config.toml
dataset = "regions of photos with short descriptions (Visual Genome)"
beta2 = 0.95
shampoo_beta = 0.95
one_sided = false
weight_decay = 0.1
Rows from block 5, named by matrix and row number. Each number is 500 + 25 x the weight over its row's rms, rounded and kept within 0 to 999. All counts start at 0. Numbers have three digits each. After the name is the row's rms in percent of the matrix's.
# convs1: 3x3 conv (model.enc.2.1.convs.1.weight, 144x144x3x3), inputs 84-97, a 3x3 kernel for each
convs1.10 070:456519500544477462505519640474542508486490429498497497580506504500495553520498505516473455467502477502468491441499493500540443498500492485509508470493445479506509551495500518497499506481498495484503502504497524549511548500429483489482502469509465461516488527500485514478512547510489489483493520507493474487501498501508485499518496503490488530500467507513497487508467481492568503
convs1.11 076:493545500500617512480507507453499511503498524493423493679507486509309492521513533493491506475534501480511506497463527524504513498489500500485534508403514499501541502495494479501510514525482482489495533491511507624515495496519447499522494482502501501503523486521512488502496544474433522485581472510503501508497517495503504500500508460504488476503505501503513503513509516503463475
convs1.12 087:499505502499498498500502523499503500452499518546504514499461500503503510504503503501505470500498511499497472505517502487502489504502510507520426496514517502498484500499508521502490500501519503505500504506496481499518500503540492502503505460458515491500476509495501500499500560488494532463501501504503504497505489504521475500496538529463503538634482517501500514522501525514483509
convs1.13 090:500496519517501472509496502515499520533481505510497502503501493530509507570489500498563463479478431595480499499505524484384485514528500487471357458495521501500523501504500453485524511479484500507501489501499477499499503488508506468507496464472386522473485502492578489498498484455522501506498494504484486523512512485500486507500503501374504496500506497530498500499500510501523440
convs1.14 105:500496500499482507479500480468500513492549500504500464564473505513498494500500479512449493462545482495465501480514377504509500500487477487496504498514503487495507490503492519610496504502474483502503499490491483512487483507489500504567497497452500496578473505482501500498480565515506502505509482514521537498497503496500501497500497502506503508502426500486499498499506501461499467
convs1.15 097:494500500612506500466500501481497500494500500447502501498504504498547497499490491477484487505506511492483499571441500476499511508506498488504501485499488532499472499448495511508497490490469489501621476532495510498477501502499500496501525500499494447526493496498497534484475504493497485496534513494490482495500506500488498503501497496464500494492723500496509509480498492518500502
convs1.16 132:517490517498489525493500494560499500498511546521499497554492550502507498500425488532503512522499669489471525491505501497526499499505500580489511499496500511493504503498524513476512482490494502500501535502501475507494510495503502466500500499506485621500498513498476548494518498495513481508507525497499539500506483527508502488457496500520495497498500510535503502505445511509496500
convs1.17 145:498501502482501505552501512525498499499484499500500500500503503517477504506497444548472500586489495499481568461445455448467497496500522501429499481498494466495493499503503501486507496500496504498500493509500496498486500498525469582490497497499507500491518517511511512548488539505505489508477511491499475506537492504480484501501484579371570497515494492517517525496500467502500498
convs1.18 087:501489377540503555505559428504497467518472577545499545476574500491553607503560504500500529494501498495500501573508620473515498498493508469494498482483510523469501501448499510497505501497502591518511498589484495499585502500461500508489501497495512507513500508493500484511500506500488465448478500503527483458506494503520498499493503433499473511507566502500523502499498504483501480
convs1.19 067:498499497500501499393502499477516499496500491512500503492518485503509497496501504490505521496500515503500499506504503527465497520503500591486490500482505508501506453507428500500518501502502508505501502511516500485499504589503501518529500514500499463500498500500502500502493535500495475497501491499497499505500502505500521481591510598500496493505477508499693489511500589496493520
convs1.20 084:488500501503505504497502495501506459502501547500501524501511495548499459502492525465494499539497498500505500502487504499519500502569450501501495513506501502508518557512551503705493498502539576505496488498485499440537427495530483497513498468496499496511496503498499469499502476501512498532497501497530504497507452501504495513511500498500507506534495500472509498492500477466498505
convs1.21 094:498501496505500500500500512571512465496509521513506489515500487501523495446554478491504501504499489444476516509570484457502424466442495499485501493498433496487477492481498509500495496500495502500502455498503500520539496494500493511476491499498598496504508501545495508501507500538501508539497500485381510519500501531516481507502590508470461702522501505502495499507500510569500497
convs1.22 100:500502502490488515504497500482497500441534499509502502491507502496506498503508506500504500470499498496499476469500494497473489505515449501502498471499499500508502492500526507416504540496476501496471502522494504500488504468488497507493492497506502507499497517500518519494496526521547501624540495506519500503508504518496468496520503520477608468501497504512485499504493501500608487
convs1.23 076:505502501507507491516507518508501498475501529504465501513500500513470490503501670499500499454500503640499555500505509501508502516509509486500499549503477497476416514500499500393474525500500499500492500500500515512573528498509510444499511506446504482500545499543501502500502500497502555475487502500499497499499545499494493499463562500502477511500499496513464499499500512602503523
convs1.24 105:511503502497511496500502504541470546488571495492506510502509502485628503498481545514499508446512498506500500511493492510562501468508487525511487495512487500500483507497498450511499497459436505510504519499486491501519500509497529492495458479503481489543478564465505453512490517472508539501495488515551513496511461498523497486469514502563534568497423492501502495493529534492525504
convs1.25 120:499541498468491506505500506454510504500583493500461496499495501454500502502516516499500497512499514442501502504501508493509512498498506639499553501500431498506498523500515499429496492497494500513501512499497483500500502501487486507500467551507489595498500500486500514453510503550465491498488502500502503519502499503476493514493516660436506501514486511492529513498501502512505501
convs1.26 106:505492499501497502502523515505501501494519496500502504498455497444488504486517488555391521542490469469502543552508502501498441517501443520472500526479466469496537488500487522466565526504475517500500495494511513544484497511533487498509489500500503488503480478491544503502499496522500564503503502519495531442497504497488506520457503500501498521433495498500511502501518504504539472
convs1.27 090:498493507502491511505526493499583494506492500501482484502561492502515492474490608435483505607500498494467505498511499531507493502503498499499498498500515521509539499498506494496473525500582505482504482501508487501492493490522495497500496494511436495512492499480502492529506506474494485498495500489499497474515480526504508417491500504497496503501573562501497501504486503491495491
convs1.28 111:500547467472523491496501499493499500491508497502502482486513515459499524501501427484501511507501474509524485492466496515463441509500501478497484545482458499500526503498484479493490498500500498489488500500509488523473488513508475464477472499499525503493496508511519520527501500508504468501495487504500491497494492528497556485492502491495495490502501504504508504505493513499503500
convs1.29 101:503500498496490501493486519499491496504499505503499499501500418498496496501511493498496489497499500496495501500535534499496500451500502449501502490496493483414497503537490503515500456520496495497499503469504515499500503550523504504476440499421503567502500494505497559504510475497489518434499500478484511518500542483468514483508496500485503575500484429501498488500494498500527501
convs1.30 078:493493500499500493451507499495508513499506500499513500518487500499505487499542500501499499426487501498501501501500448516506494501509496500501511508513500505462503502505500499498477503509499513500500465501483504517500503501498497504494501474497516513492499495571505568499491451500499500500526424500503478501533501497500503499497502510542493484485491502621472554501501501497506493
convs1.31 084:484545506499489497493565499428522501524491504499499499500467496498504515639480497499491498420500504513501488499499512540516504465521500519502398475498502523493493501587500499497506503495503506501513498499400526487499476506478517485551500447501549483512485461500500509524487539518508434501503498500500500550502479493492511498503543519507494499584500500542486507498560486508498506
convs1.32 110:512532524502500501518500506500576494499465497500514524484505470502495521500519493438511503561488496495571503418488499510529447499503485502500490502502485496484502532549580514453479492508498500501505484503503505499459595360476501498502512552489514523508499498494501496490513500562501518485500497500503499519468495503499479551486479489483512467491473481497484506486478502499533476
convs1.33 107:500502497498476495499525516654519500499473498559496498501498520496507413537498512522490498495471502502480500439499497509459500509524484510532495518492503502465503472577501484493524500500519513491472505502513499506503497471493497493500482523504496497510505483500473503500503522484488475453501485507489513543498501522499515473535499519534505498502462500500529487516500513488505499
convs1.34 127:519500455481502502485485491500500490508558502498496500462448500561459498521505500507495495469515507501502494453547497504492503490499536527495502461501558503532388489526414449575492520498496500499534480495480508504500500507478504497508511501495505506503494504497502464504487504485513497502504483502504514510503496499498505477503485472512619502497461451518499499554500487504548510
convs1.35 123:494501494498499509531498509499497542485501517574500500493500445544462425448502411504523460504456498550502598485512479482514496506498534440510534450450497500501453541478503529507500500499519489504448499491490518494498501408404517512529495494513495500514497495493515474499500496507513499502506504552497500505471501488510500496498498533485519483501517495500495496499502502488509493
convs1.36 119:505482500495510506500492504500507502500500507498498500506495506503499501511453508505501494529498545499500500514488429505500490492508500500498504500500483527428500474514491497518516522505501528502502503469478500507511493520500504497501507521459496501497447497507573494521518507502454522536508631515507499504540511496500510495515547585500500458499508500503510499510495499486511500
convs1.37 097:504507500490498492484495504505500497501455499470495501500534515456504509494528500516497536499450499508588583497477482445469498506512500502534498498495462504561476507489506414498518495518481543502501516502518501501496501500515482486501499519500491500512508508500509523499499502513525511491500492500507528486505501509446519501504492532512504497438496497502498479500502490497500521
convs1.38 069:500513503499496499502501500470456502507479496497496503485484492510499497501499506527502495445502498485500496505472499492521489499501500504498498499511500486438516502500548498491500503536479523506496500491417499500500503450508500440490499490501497505503540508500492500504534497513506484498351496488501500547500499557502502521534501607499760494504534415489501505466500497495515498
convs1.39 098:493507510512498518499506479490539506491503502483539459506532496514503507496490508501526498497500500496482461510552486492441490462506497532496435490507491485499494493472519499474437492502463502504513487525500513506499493516488499553503503464506515498500491500500469508524446498547524473522458467499502506512500449521520503487366517549495524422422478506500491521510510500502490498
convs1.40 130:502506500500513487496502500502501523495502500492482498501551497494507502500462505505454500493497460559520504498502483498432529502505498487552537482487483502496501497520503500502396502559497490500494502500501499501498502499500500500535501442496500507459501503500510489514496502436501502501500526502502507510484501501502560454499469486460477504511739534471500507504501496500499510
convs1.41 098:475517448531496489478532514483498505485492505497589500493517485492490521575476493498507477478487501502566483418489500496549489527428501468498495504397479472516464548493499467498503524493501500499500502501500481499498489496500501473484494500475523500476502497474500505490500503491540509497549454533485502519454499493503480521540489492500476516510500499472512494497505524499495477
convs1.42 084:508500512500499498510505501533476500497498502501500488509507492510503498567474501499492503556485486500500499500502484500543501478535502496498499501497504497506500493476495498494542504505409500502466471513499497527502485500500587503493500502500506499493541484498522501490533495494496500503496358501471502506504478500455517502466642500487501516504498498505551510492500505518552495
convs1.43 103:508500459499491498500461501502466501501498498499400502496500500501484499744500514492464500505500504455499487489471500501499493507518504500498500482500500481501507563504500504497498495497469497500472500499498501468473503515492511464572541496486508500500501512512498502499497505508484503495501492500493530500503504525507471506493543500500309512513492435530570510522493493536501505
convs1.44 110:473468501555487513509497500500513500479585542500471517527479504497500493602497498506486495477501501485493501498493459464464501495477500565519609494502492479516512500477499497499455472502512500506500508500504497503529440500535487503498513502383474495552504494499501459500493612490499502542500499494571504500499501538500521505505502502469528500504495500472501498501510499482503500
convs1.45 083:493485506538505473516533484500501494671464498525496492490579483491501501483503523595505500515534516500494498501480500460424494534502478564527492519492499501456488510495501402510500500495500479488486485552499499500500504504537500490493526575500482469500503526499505495498488495511510497512500451486510476516503539485502508500535487498524539453529472500509495498553504551498493552
convs1.46 109:496490498499466500460499470502496501513506467496457508497492489522534501495515485501499490496524503576479500498494494502485464507502496506473492501496539478501490499509520516499520499515505498483499503505504506503480501532470495488489500499476500530521488521497500500498500459618502503560486519518512499515498497482497507536489509453471499499498488498500479551543505538501498520
convs1.47 084:502535501486501500500500500519502496518498500499506504506428515555447501500506500499508494502452600500500494496497500500509433485448502494493608501505494487535498559496506542503489516501500502508501501495497495546469496500472509500462510520481503484500488502509502500500477561499504498502507501498499497413508496508490500500478500489500604500500499482498494500498497499500541503
convs1.48 070:499503473519500484508500499504504497513492505500523516504497505479499511512500483502513500504500500505497501496525525672464499500480490501507499491512500490501501473513488567494500493469497502506499525501501500500499506481486524452505497506493489523499508500488505479500443525496550500500496500490508539504511502503453517509627498500465520500530506492503502493500520501500500506
convs1.49 108:498501506500501490500499500521570478340502503500502691480500500450497499564498501453495523500506445498500516489498502537496499510488500509490497502501500500500501497500492504505440492502499502501477500499501490499492397510503496500504486505499492500515516500501505500484584521497494500502488511478499500442501500506519500502500439498492501500502500497500474500503500497492511502
convs1.50 102:502539499501470497610510496504506501536500501460541478499536487501500506501512513498500490505499500502493478550500499408512512480505482497500517499499525506501502498497511497512506466493490491501501511500499500499500470499421516523471493509495538465540548502499497489499517501551517509468499505541471487497503501495508504510512500494526500488563529485505502503502500613500500497
convs1.51 107:499497496512493516496498514467490500510493525484497480498474494513456487504479499512534475518457502524448495501499551522503505478512469509493502530496504490497488504452499470492522498506496500484496500502500504497506475497510468497565501502491481493487480487497493512495485500530505487608499488492503491616488498491509508499474502498513513522495500502560479510496503504499512516
convs1.52 097:516488499500504491516511502500497496480499531501502466503503498519432513504482581417426493497524504493515521490502521475472510486526491502496527501499479492537466498492501480496502504498456500520508499500495476480504514499491503521501499497500498502495502548456538500500486504501506550490471554482501498549491514482540527527498541489493493544502500532486493518499501497500469496
convs1.53 076:504522500500502500500500502500464500502505470500514503530490499463502501557500501530505506464504500502500500493491500500552478500499499510499491447500500500498528500497504501524464501498579493502437503500498489501502500481506494503535552497500458501500499469497499472497502507505500501484505502501500494492505499528501500503524734509496491499504519610500500503500501485502514501
convs1.54 098:506551522499512501496499517478497379499531543496493479477500500487498520546497508497500498503486527535488500553467462504463507489498487495497496500521503546506499483500520492509496525504509496497499531518508512500506500520485497502509500490521499500499492498492496496422486459501498503482481498493503500498500493497489499480501487499507499499492485505500501500491503499500500498
convs1.55 099:514521506500497564500533569503499451501496476551501476494513498475474508521500498501517501528524494503504464502500452526501499471492506518499482567485497632480488498501518502485512500517509465530499500520514505500491500493498391471442503524501493500501583489486527508502494512498501500501475496511499501493499514527449510500504500502500500498502497527515501501509487500456538407
convs1.56 107:498500502527499490480519484505498502494518499500491479472501494500491495483503492473421480500503498500504494491500490501493473542502508492501492503494502492502500551504547520498492503509494501481506499493456479497505500599488510450541493504474511501488476502502524502490526542507485490503505506503507529499495507494473507508466501489502475526528496497497587503444497476455500482
convs1.57 109:517495461497448521530499484557421526499500500497500501511385541496491520601500424528500500481503499533490499472497435506498496479529498492564444498509516501502496500502503506504452498504501500504494500491513520500503500499500566514507512490501505485510500501500497490500491509509434504505494553529500513499502499519454508489516526498525497549536471455515481506461504521515507509
convs1.58 102:499483520501504500542514489494484565483512499505503499502360500498491519487529504500500500497422498497497693497494500468496498499506504499500503528501496503513519497497509488516502506515393500502499486501502492498498500510505498502484510491502500484493500496500500483504515512501498565498512500499499514520497506499506546524459497497462500474500633515555501515501499492506501490
convs1.59 105:518508500487487499492507507520502500437500516497503508495500494500500507519507578501528486503507464497500471494499503503500464508491503523512496514502536520477454500507523400497512484498498493497501503504506499499500506499458507523498498501459490495499500510516494495495515497488477516444503504501503503500485361494500446519496485493480517560506482489500500508500498500518409500
convs1.60 111:491499499499532595499495512503470508484499530558500489542555496412479476500501499421500496518500490532442509522500500411505501488498480527586517562524500503484501507493507528506488509499618498502500552487497513500500510500550510557526482495497488487502498523491491501502512484500493500515480471498506496501502500515525505500500500463500505560506503448409498479510499451508439533
convs1.61 076:511500509510511493502498492501502498503505518472505502515493498501501492504504490638509466505464576505503439501496478511458500500456491499507499455480497479496485500528487499501485503492506501499509539499504498508500508505492502491434492498493499505546501485500515491506497519499508486495498415508429517485500498504508505531520499500498449498512499494497550501515562463502582501
convs1.62 081:453505492503496504495485485497499500507517502497495499477479494484500568502478485467488506520432488461483478523518496501509506502503498498485489537531514485492512501507488493496443544494502522501492503504501500503488470504520504484496495507485509489497486501501444519514485483491480466500506496463503500486491506520484500547495502357502504492493500409510525443501503469504493546
convs1.63 108:502495517489521500509508499499501489510432493500483500484397522486509498494514504489491501499500500500499473488498500511500484499500498544499499507500493501499487505481479481523464500519499485610500504573498489495511503503513496391489499531500500497493500527499503512494490520549471511594501501495526498506531500500503487501499583499523424492500453563496468507500490510482504487
convs1.64 094:499478478498504476494486488502491503510513490496402500437508501552515497468511501493495502470513500474504500509563521489399494505534497474493499490505496494480470494503453439500524480495474510486460463516524502497516520437557482508528509568468503502498461531518520501582519494420492499488509501456548524578501500504562491484502488497465529494487496494485527508510495525503498511
convs1.65 092:500518488496523499496501500500492493526480471463521499497498485501502499507491530499491479500500480578500504533542503488428506511493505491417497477483496694483534519493461521488521486492502498500523514489511500497507504491509379529500509543511500492466466500489483517496508490496495492530458481497500505516490501502500484500505501521494492502528435551500501542481527540500497500
convs1.66 087:495517530495508503506500502481501502495495499523500502500497500472515510492512504499508500498522500563436502496498503501500480500470502501504525499507569490496498554500500499501499516501518500489501554500565493479501507507462488492501500577502502501464546497502487498502517507489501501500485500508501500503502493503501493500500498499491502503502622426496498500511511493492509482
convs1.67 118:524508500530502516501537514501484500459494516500485499522500505537500501518493498499483510501554536534486501500518503487381501521556564515496495481516498504484515476493485489506559500500500499515481502503498506565500498535503512504494502513496517499425488547491499500397499501512469486499498475508496498533476494446498497499483501500497514500507502535500499498505500484497499473
convs1.68 148:499492499498501500498498498505500532541530502475478462494448511525498504506498534500526524497471501468479482501531523523454474496503476503497500509501515498492494487523500524501495502500495505485526500493504504498490491515506500514463488497505505522490508500529478493504503500508503498485503499464529530485493414531516544492474489490507499499494492503498505503490503503500571500
convs1.69 079:500497501494498497503500562482493500500498522501520502506499519500529503496511543477507499499516456474514512499498495497495473483501562495529477465506492501492497476485514498499514521504517502497496595496513507500498505522509515492532500457474499499500496497505501500498494601491503505508501499505501543504495502493498458499501500499507487502497500500511503503498503515502497497
convs1.70 106:525503494540511532441506553499303511504496467508500493452626505475501507506488503502484499509498501486555501504532502496491501601488505518484500485477484499544502492497511500504479496510504512501522504502468502512501503493447484495498500504498500504491500463499475499497500507488505502499502505485497500505492499499498501500500500458495502502498500505507556460490519500501466503
convs1.71 125:498500504467500489502502506500500498485495481490501501491500508500483514480561499502500489519500499508505454508501514497500498503498526525589552494483499480500507491502501491500494445500499500505500498498499530500521373486528498522475501519499500504499500482518515500506496528500499523493487522500508504500499569505551497544491503678513501488410534496504538501500518501596443503
convs1.72 083:488497499648489508500488492504539502500478501490492497496508501493499502500497498499509500505483500496527499458485499502499506500500497500499508488493490513490508499503486495480502529486494499494489503500500494500500504495576440496479492494498498520502502512501501499499500485509505455507507454505481507537435516498490500481525513500487500538533500494521493519501499545500493494
convs1.73 117:500492502498502499518496500501504503469543443503500422540534495511496524502496499482470500582548538484501497563511597508499499460500488501500556576519594486319484499512499500462497507497500411503505506493500453502504452480497502507499498498502531501447561497509497517501500498489501507500534409500500502496493486518500495483502497465510499446448502503497500557497483501502485499
convs1.74 118:502500519471499494439501502500491498501498511506500485518495498474511501516450626509448498494499512516470500499504500500492499498495499491500497492500556516498523506491511530499471490493494502471497500477502501496500492520502490479502497495502667512503509500507501498503505534504495441465518494515500500530500508498502530499522505476497500484514500505500476504499501503462524504
convs1.75 090:500496498488515495502502486457500467511536473505501452463485635500522503501506470500498499485497498501433514625508455507499470500533498452500496503502472389500498509522500508548498484510511500495504499512500508502492493503501498445497503515496501520495510484516500497517549497505510510504501509501500504498509499509502504500499525496488446652500500499500501490504501500497524499
convs1.76 101:500524502487501500500515505495507521496501534498497519496484500536477503477499499494481484502557466509487500530488465374509476420491500504501494501495501409552500503503531534506430499501505507500544509512499481502492447472463501500596500496546505487498489524504499489486496527499477555411504619496505521491499483516500501438500505497490498529494463506486497501497499473501500518
convs1.77 131:507515486502498499468570454501500500482521418491534495562511515503497478502500501517549502503531495467487499489509501467521507492483515526511481496512499463488479463500522554497476472501550501505509581452493501520504497496501497518477473505500456501506543537501486515498496539473500485505496506462505501509492501481482497500501490489501488492483467448483507501446498471489504501
convs1.78 094:483507499503511501537507496471505493584521499479499504495514497494513412513499502475511481517505498516490500542503443507486498501494487496576492456630505504499522508507495501499490493498499500500505507501505491482524491496477455506498509496512477501500497514528506507438506501501506512495502493518482480471500581497496569457471468502472518498508500597495499481509502495527486492
convs1.79 137:500502517514493495483497484499501501521500497520502471502570504488500507488509496495452512514476479539503493494514501495517500497501501530493506530494501504508512499496498569500498497498497464448518482500500471493500486541496487501493481522441493498500510500503526495499489498497502495483499502477492450502495510488502499536462552532532499500472490495480519499498502509489503472
convs1.80 094:500499544494500499501366528505496499513497494503495521496539532500503500555502454499499495514500499499520500572518496533523535500495504496498498500500506459501515520493514511501496502524500504500482492542496500506495488493486516496504368495542498496500493516479463500505486503498497501499508501499508465497503488528498508489465503500521501493506495485506501505497505494506498503
convs1.81 079:498525508515484502554503499500500480509507501500500497383497448510509503536518515496494501495483500500509501500507501483531434499493495489528503508478523490508506530480507504475500489506501501513461500487499502507498502505532494499493497517494422496502492487495493500488503550505477572500500486504498499515488500500474472501501503495492504491503503500493498487554500509484478485
convs1.82 066:527500523515510471627628500499499499500500485502488547490495586470501512493486504500497520457504492515504482499505496460500559495497487500531406496485492503489532515487501529497470516509501567506507496497475504641538503495474518490515497498500482508504478501500500442488480578489492494500500504491494502500509501495500514480529470512500502560507499499502554500493501470502498513
convs1.83 090:502502502493500494497493496511496510500494530498538563513548500502508507501500501500625481499517490400500460476507498505599496493501505518518507504510513502518500506492487510472509500496488498484460505449502496500499500450503517496526500557494499488495475490510497518475500522507501467482506500500492503490509528490500472516509509472520483504500492471520522503483514483499527515
convs1.84 132:500488497499501493523495501500513483499526504510502497493524468499507491502542498424500478505504501514505475507589492500501461534486498495500518501496501500489503508512493486511497567502498500503553496497486499495503476521533418504478495509509531478546507502499498622499526509501479509478499464539507523497444504492500501502492496502500498496495491495477507498507496514462541484
convs1.85 113:498454573497502510531430494504500510467519509462495502485626500531495504492495496509500505489503501447492500428481503500500518512497501527567507492474489462480463498508499501494614485486475496508511470513431503498524500508488447465500497500506504397528493531500499501500488502512487502500509497556501464501493485483497460492501493481537512654533494431498506530509528489495511517
convs1.86 101:502486495500503502500462505502465502500500506491500500469542501468487501497533500502503490533492531515493499449469479503507494498506496519501500491483500459433550501489500495568512536497514458504498499529498500501496497496617500491502520500500508497501491537503502544505483486482447492502483530500499496502536504474490500504519483439445502537499501482502494495498497469501498505
convs1.87 097:500435515486492485472496513577480512501495499501502499499501501516487503499474507479505516496464452515509473481441503514481496526500506467507592486483513505496513503501545498497493517499510499492498497498497497508497510489547506475496560501530522490502501490546482492494505479547497500495435500599505500481498509492502502527499501498492500494508511502510524507502498615516496497
convs1.88 116:501502500533498497495503506496496498520468507513498492506496494503533516499496509500517502505486455499496502499493494497416533502512484527489488513500501496481509506484507491501518496500521510516438499505499505505508475505540484495481495491498499493489479519553502505500496499531500533606508493500459500537497499497514501503483540498507476543499504499569488503507499501553492518
convs1.89 118:498506501541555497500497505444500500498500510461493504492484502483499498485504529498499467362504490496423517608487498426493584507483493498499461496497489491497472500431495499502494461482507520487500562500515513498470502503512462510502525502501503518513500499501445501500477534522469599518515499491501524431513580507507498500496500487501502500500499498523500501478499512494495527
convs1.90 084:502501499500499500501500514500485499536497503501536501510509469508499494502482495459505486513514491480498559489500526491499445493451508507498505500494524486499488492499505503499506496477508501501455502500500508536518487470523500506487485488503499500488500509508500521463509498503496500498493497502496501536496632497495513503509485500370513499629499510506484489502516495494501514
convs1.91 136:496512472543498501493500500498523515501550505490507472510524506501514503482494494531486486497497501489519506497483580494500519516486511498521502505485489471500493530538499510523501489494508498511498518499490503508500500547481498588491502497491505493506540498515502491499502497496496513499535504542491500510508521525520501504485498497507496501508502493463498497502497459443502501
convs1.92 115:500496500495493498521497500451495415428537493492532500545504503443578507496529522524413507493507518431450497550538498498499500520488549520503501444518519475499493504501508500502488558490484506502503538503469495496488539480499491482498486499493531484500496522501550476495502495498507519504488460508499502497500486499503498503505483511502495499364529505495500500505477510501514500
convs1.93 086:513498501506529498480504502499509492502462531480502501500700497490497488492504499499520510505499500501508510493500504500528492547500491498498502500498511493508501507490547538502486493521503407504488485493478502511499518528531500506499496500512484519500502500469500500499501492506474506500500500565522507500558503482522507498568514496432506495441485489498501492513496520517448521
convs1.94 112:512497501486509502495498517501499494510512513504477475505507503524496489500490500499499481500508534500501499505512500446496503500496470476527493478542508499421499501484500470553520513638474520511501500499500505500500429500497505574514471490499501540522500512507504501503437500493487501514500501498524505503503495535488500490500502269496502510500502496465499502509517456500503505
convs1.95 083:500514497493500501497494483495502506493522499501501504500493503562491498500505500539500492553524499524500464503499488497500502578504500519477499499503501502500501502501500539501591473501501511500501499494466460504500491477495479502494548500502475530505495501481500501500517522500502506452496489498511496507478585502483474513500499509487487526505505506488514507501500507489503511
convs1.96 077:500491500502507488507499501481518502501500499497506501482509499492483499501500500500500585501500438497500498495503557498502500499494517499522500499506501507493495500487497503554508500495500502500507500451501504500502484500496501496587500503505500515522504494500499505485501500511495519507502541497498500528498442501502519493504499500502495491513498501499476499501500502500505497
convs1.97 116:457502499501498500502500518509501497500517496500500500502503496468499514488503455516498500557504500502494557511445499498494500500499503478516500561551500505500500522525483504499518320515492504489480509489464500493500516497530500481501490498497554504460500494504518500467541497514497506367497492460501533497500510483499495500520479459497490509498500504496503525495569500556508499
convs1.98 121:492521527508497509504512514526496504494516505503522492446486521527496496439504506513459496563500501508500498491505498473505503502504481556489466499495500493510501513490555501493502508514511517506506484481501500497494445488500502500499494484464500501499457498504536499493479482543489522526522497499487506485491473545496501484498483551492506495506456520505515514499521500420501489
convs1.99 101:500487493515506500497493500494499502492510501501513498495516569500507507507477498499504520500483509486488499497507485498520497502456512500502492493475508481497486516488511503513495499478515500494471520508500506517500492550497498492485499542504506499502500485494477500511504491498506496440486498493488501530501493584500489517499512504480503502500500499491504505520512508513472443
convs1.100 080:479501500501500500509508494497498507560500500504513467507500499492477479526500508440501502496500498502490479542500510498502484476534497438492496487500488500500501494500536500420502494506479498511500497500498495498500482496504504514495499519521533503500497515500501499497495496501507509521500491496381497505497500499498466464497500585502489482526507500511489502501479510520519514
convs1.101 071:502500501487544544499497500500493382502502530509501479527510451480511492528509503502524495500486500500492429499448516486529423499503492483511493501501499513501485504416469492498506493495496654500499501499497500511535495504503506500572489489503494500499511436510498501501498500509498496448503498485502502332519489506500496515505501498495506516500499498497500500500499502502501500
convs1.102 091:484500509501501498499498502509500500498500503344524499506500506500512503481519500500495500499448511520506499500500501499495505500502525498505492500503504509484500529569500502515518503500500491507504497500495496499502518475517506373482466606495476553486508500608500496500505499496460599532594497515494502523499517488493496500498434500501494501541498536500487497507550534502500500
convs1.103 094:510502500530501450499500507521492505511503500497497493474493508517500507472500500484494500500500500488516496500490496498526505516497500499493500497478469428500503500511517504500502503492503500501490501500498510512504528497506496497500494477488509567520507506503498502433517464501509506503491502498507501500496498517503491542508453503500500505488502476500543519521504523510499470
convs1.104 107:507501496488505502490501469508508620526495518499492495505509425501474495511518508494497500630526486471497407497524502491500471436493499573510497491501523494471495503501562492510447541467500495505494500496499463502489532447504472513443511480584501501492483490445510462530493486558508500497499464546505496514577497515502483518456501487508489492500499507501511503480500502517493498
convs1.105 118:496488500500549574497491462482498507499522499494511501526499509476495497522488493495498534498496485490504501637457507513450493425501508519506487517443485501448488500497497486508496502488522503494501538445506504491507507525518504524510527500517473471504504489558497490491511500500429500487505510567496554500519515500499516500498544440492503500512492461504502457496504509503493532
convs1.106 081:492501507489495501564598623494496498501520506501496504603501488557553486487495491500496490499485487403499428490501501517503484516425501496481501470520476495520499509505500489544500495489498534511509561495515526503557536507507500483499426504500509518533515498535504486465493501509477500500498499503499512502547512500503471450500462534499503505503500490498501498499520514498479499
convs1.107 113:514490524500499501499507493556520502501478480503506526479507508501498539519441540502500501496500494514490487498499462457506530490499505505520500445501510478514494519484496493635482487526495511476500500502495499545507493487496494504602508501501496498538469572501523507468495496472496509499488502528501503490497360511512506498456506482518503494450494490497493524502498517467499511
convs1.108 078:542497500503497500507514500511495499501502461500478498501504488501477480588500541489521515487482501501488503485512525500498525499495500510509499494494503503499500500500475499501466509481499485502498483504509583494476504504517516503495461486496462500485503503502512503522502500510470500508500501516496508519447497484500495510498477499500531508503499503497527503622492501510500502
convs1.109 087:499500501499499502492499497494505627507481515499481500500498494508491500560514500500487500516608505500383508532499501545500504472500499499475499499503501499528506481520548498496501498503505500503488502484493513500486500500498501444487497532478503500500500498500513500471499495499496493490503500516499500499499528493501503500503511498409502453506535500527497513593532498500498519
convs1.110 068:488528504496516501493509510485501498502500489499518528499499493485498541505502526467485497566498464447513501500494521489482504455500500503466500502497500510503515499509453539495523515526495496514500508501508497478502504558518500472501514531495503500509458496504495418497500474517468539429452513497498495503503498504498500484499480541554497509500490518499516496501506512493508500
convs1.111 072:494499499512481502456505501539503400490514509500508495504500430494501496490500490518504500505506501496531506502517499509504477488500493464467496496501543500508514497499534490501484501455506490466499503501490500500498502527502500540526504526508499500494503469517500518501463503532520499519504491512467511464512519501497501497451492498506466547505540502486500501502576484508501495
convs1.112 119:492534498512479486498452496500494500536501425501502507487486500507497494584495496500497450472527491581493494514462500506504502502495495491458496508499502508505471506465475561504503503500484500500519502500509507456503538495533501509507498456513499518650572507500518511495476498457444531490496519560499487471500502463498500492475495458500501495503502500498499501500496477497508508
convs1.113 087:496500507521501500472500483499481501509498500499500501519587498502502501500503560503490498499502623501498344502503500506522460503491587473472457499511484501512505497500494499503495503500468475557481499500479491499496500514499500501497503585499471491501501500494496492500502516405496501493498491504503500511501490505485498493483610488485505506434500505513519500507563494499465498
convs1.114 080:503501500496503492503497504474496551544499501513500516487514481498492489501500526493372512538501500456508503495499495499500505474495505515501459509501499490496506502505484520489552502497504512495501481497497520493500502500496549509502538499506495495527502500500485507502494507490546501525500489499537509459585503669500528488481479497500497505500500491464543557502425506497543492
convs1.115 071:492501521501498509490513518480493502505500502501500506494482496493499503481502525501500535494509501500500499499530496509492502488498501589532500480535503492507492470501476505526500493498502499498504498492500511510489499500495509470526500501696490502500506499500517490504498549499500485493500500500469501483516516504499500492523416589498490502366509500496479500492506501500507516
convs1.116 104:467540501500485510485511495514418501501479500501474577500503499512517465487499505499526474489522502499487497504506471504520494503503498508501455504483501474468494498505473525514509512500504501520507501493530500475500542532459498529460492510569499477520515472523575488539496493481518498508527498517504498503492500501510540481485502500520473581497501476499499500499469484435505485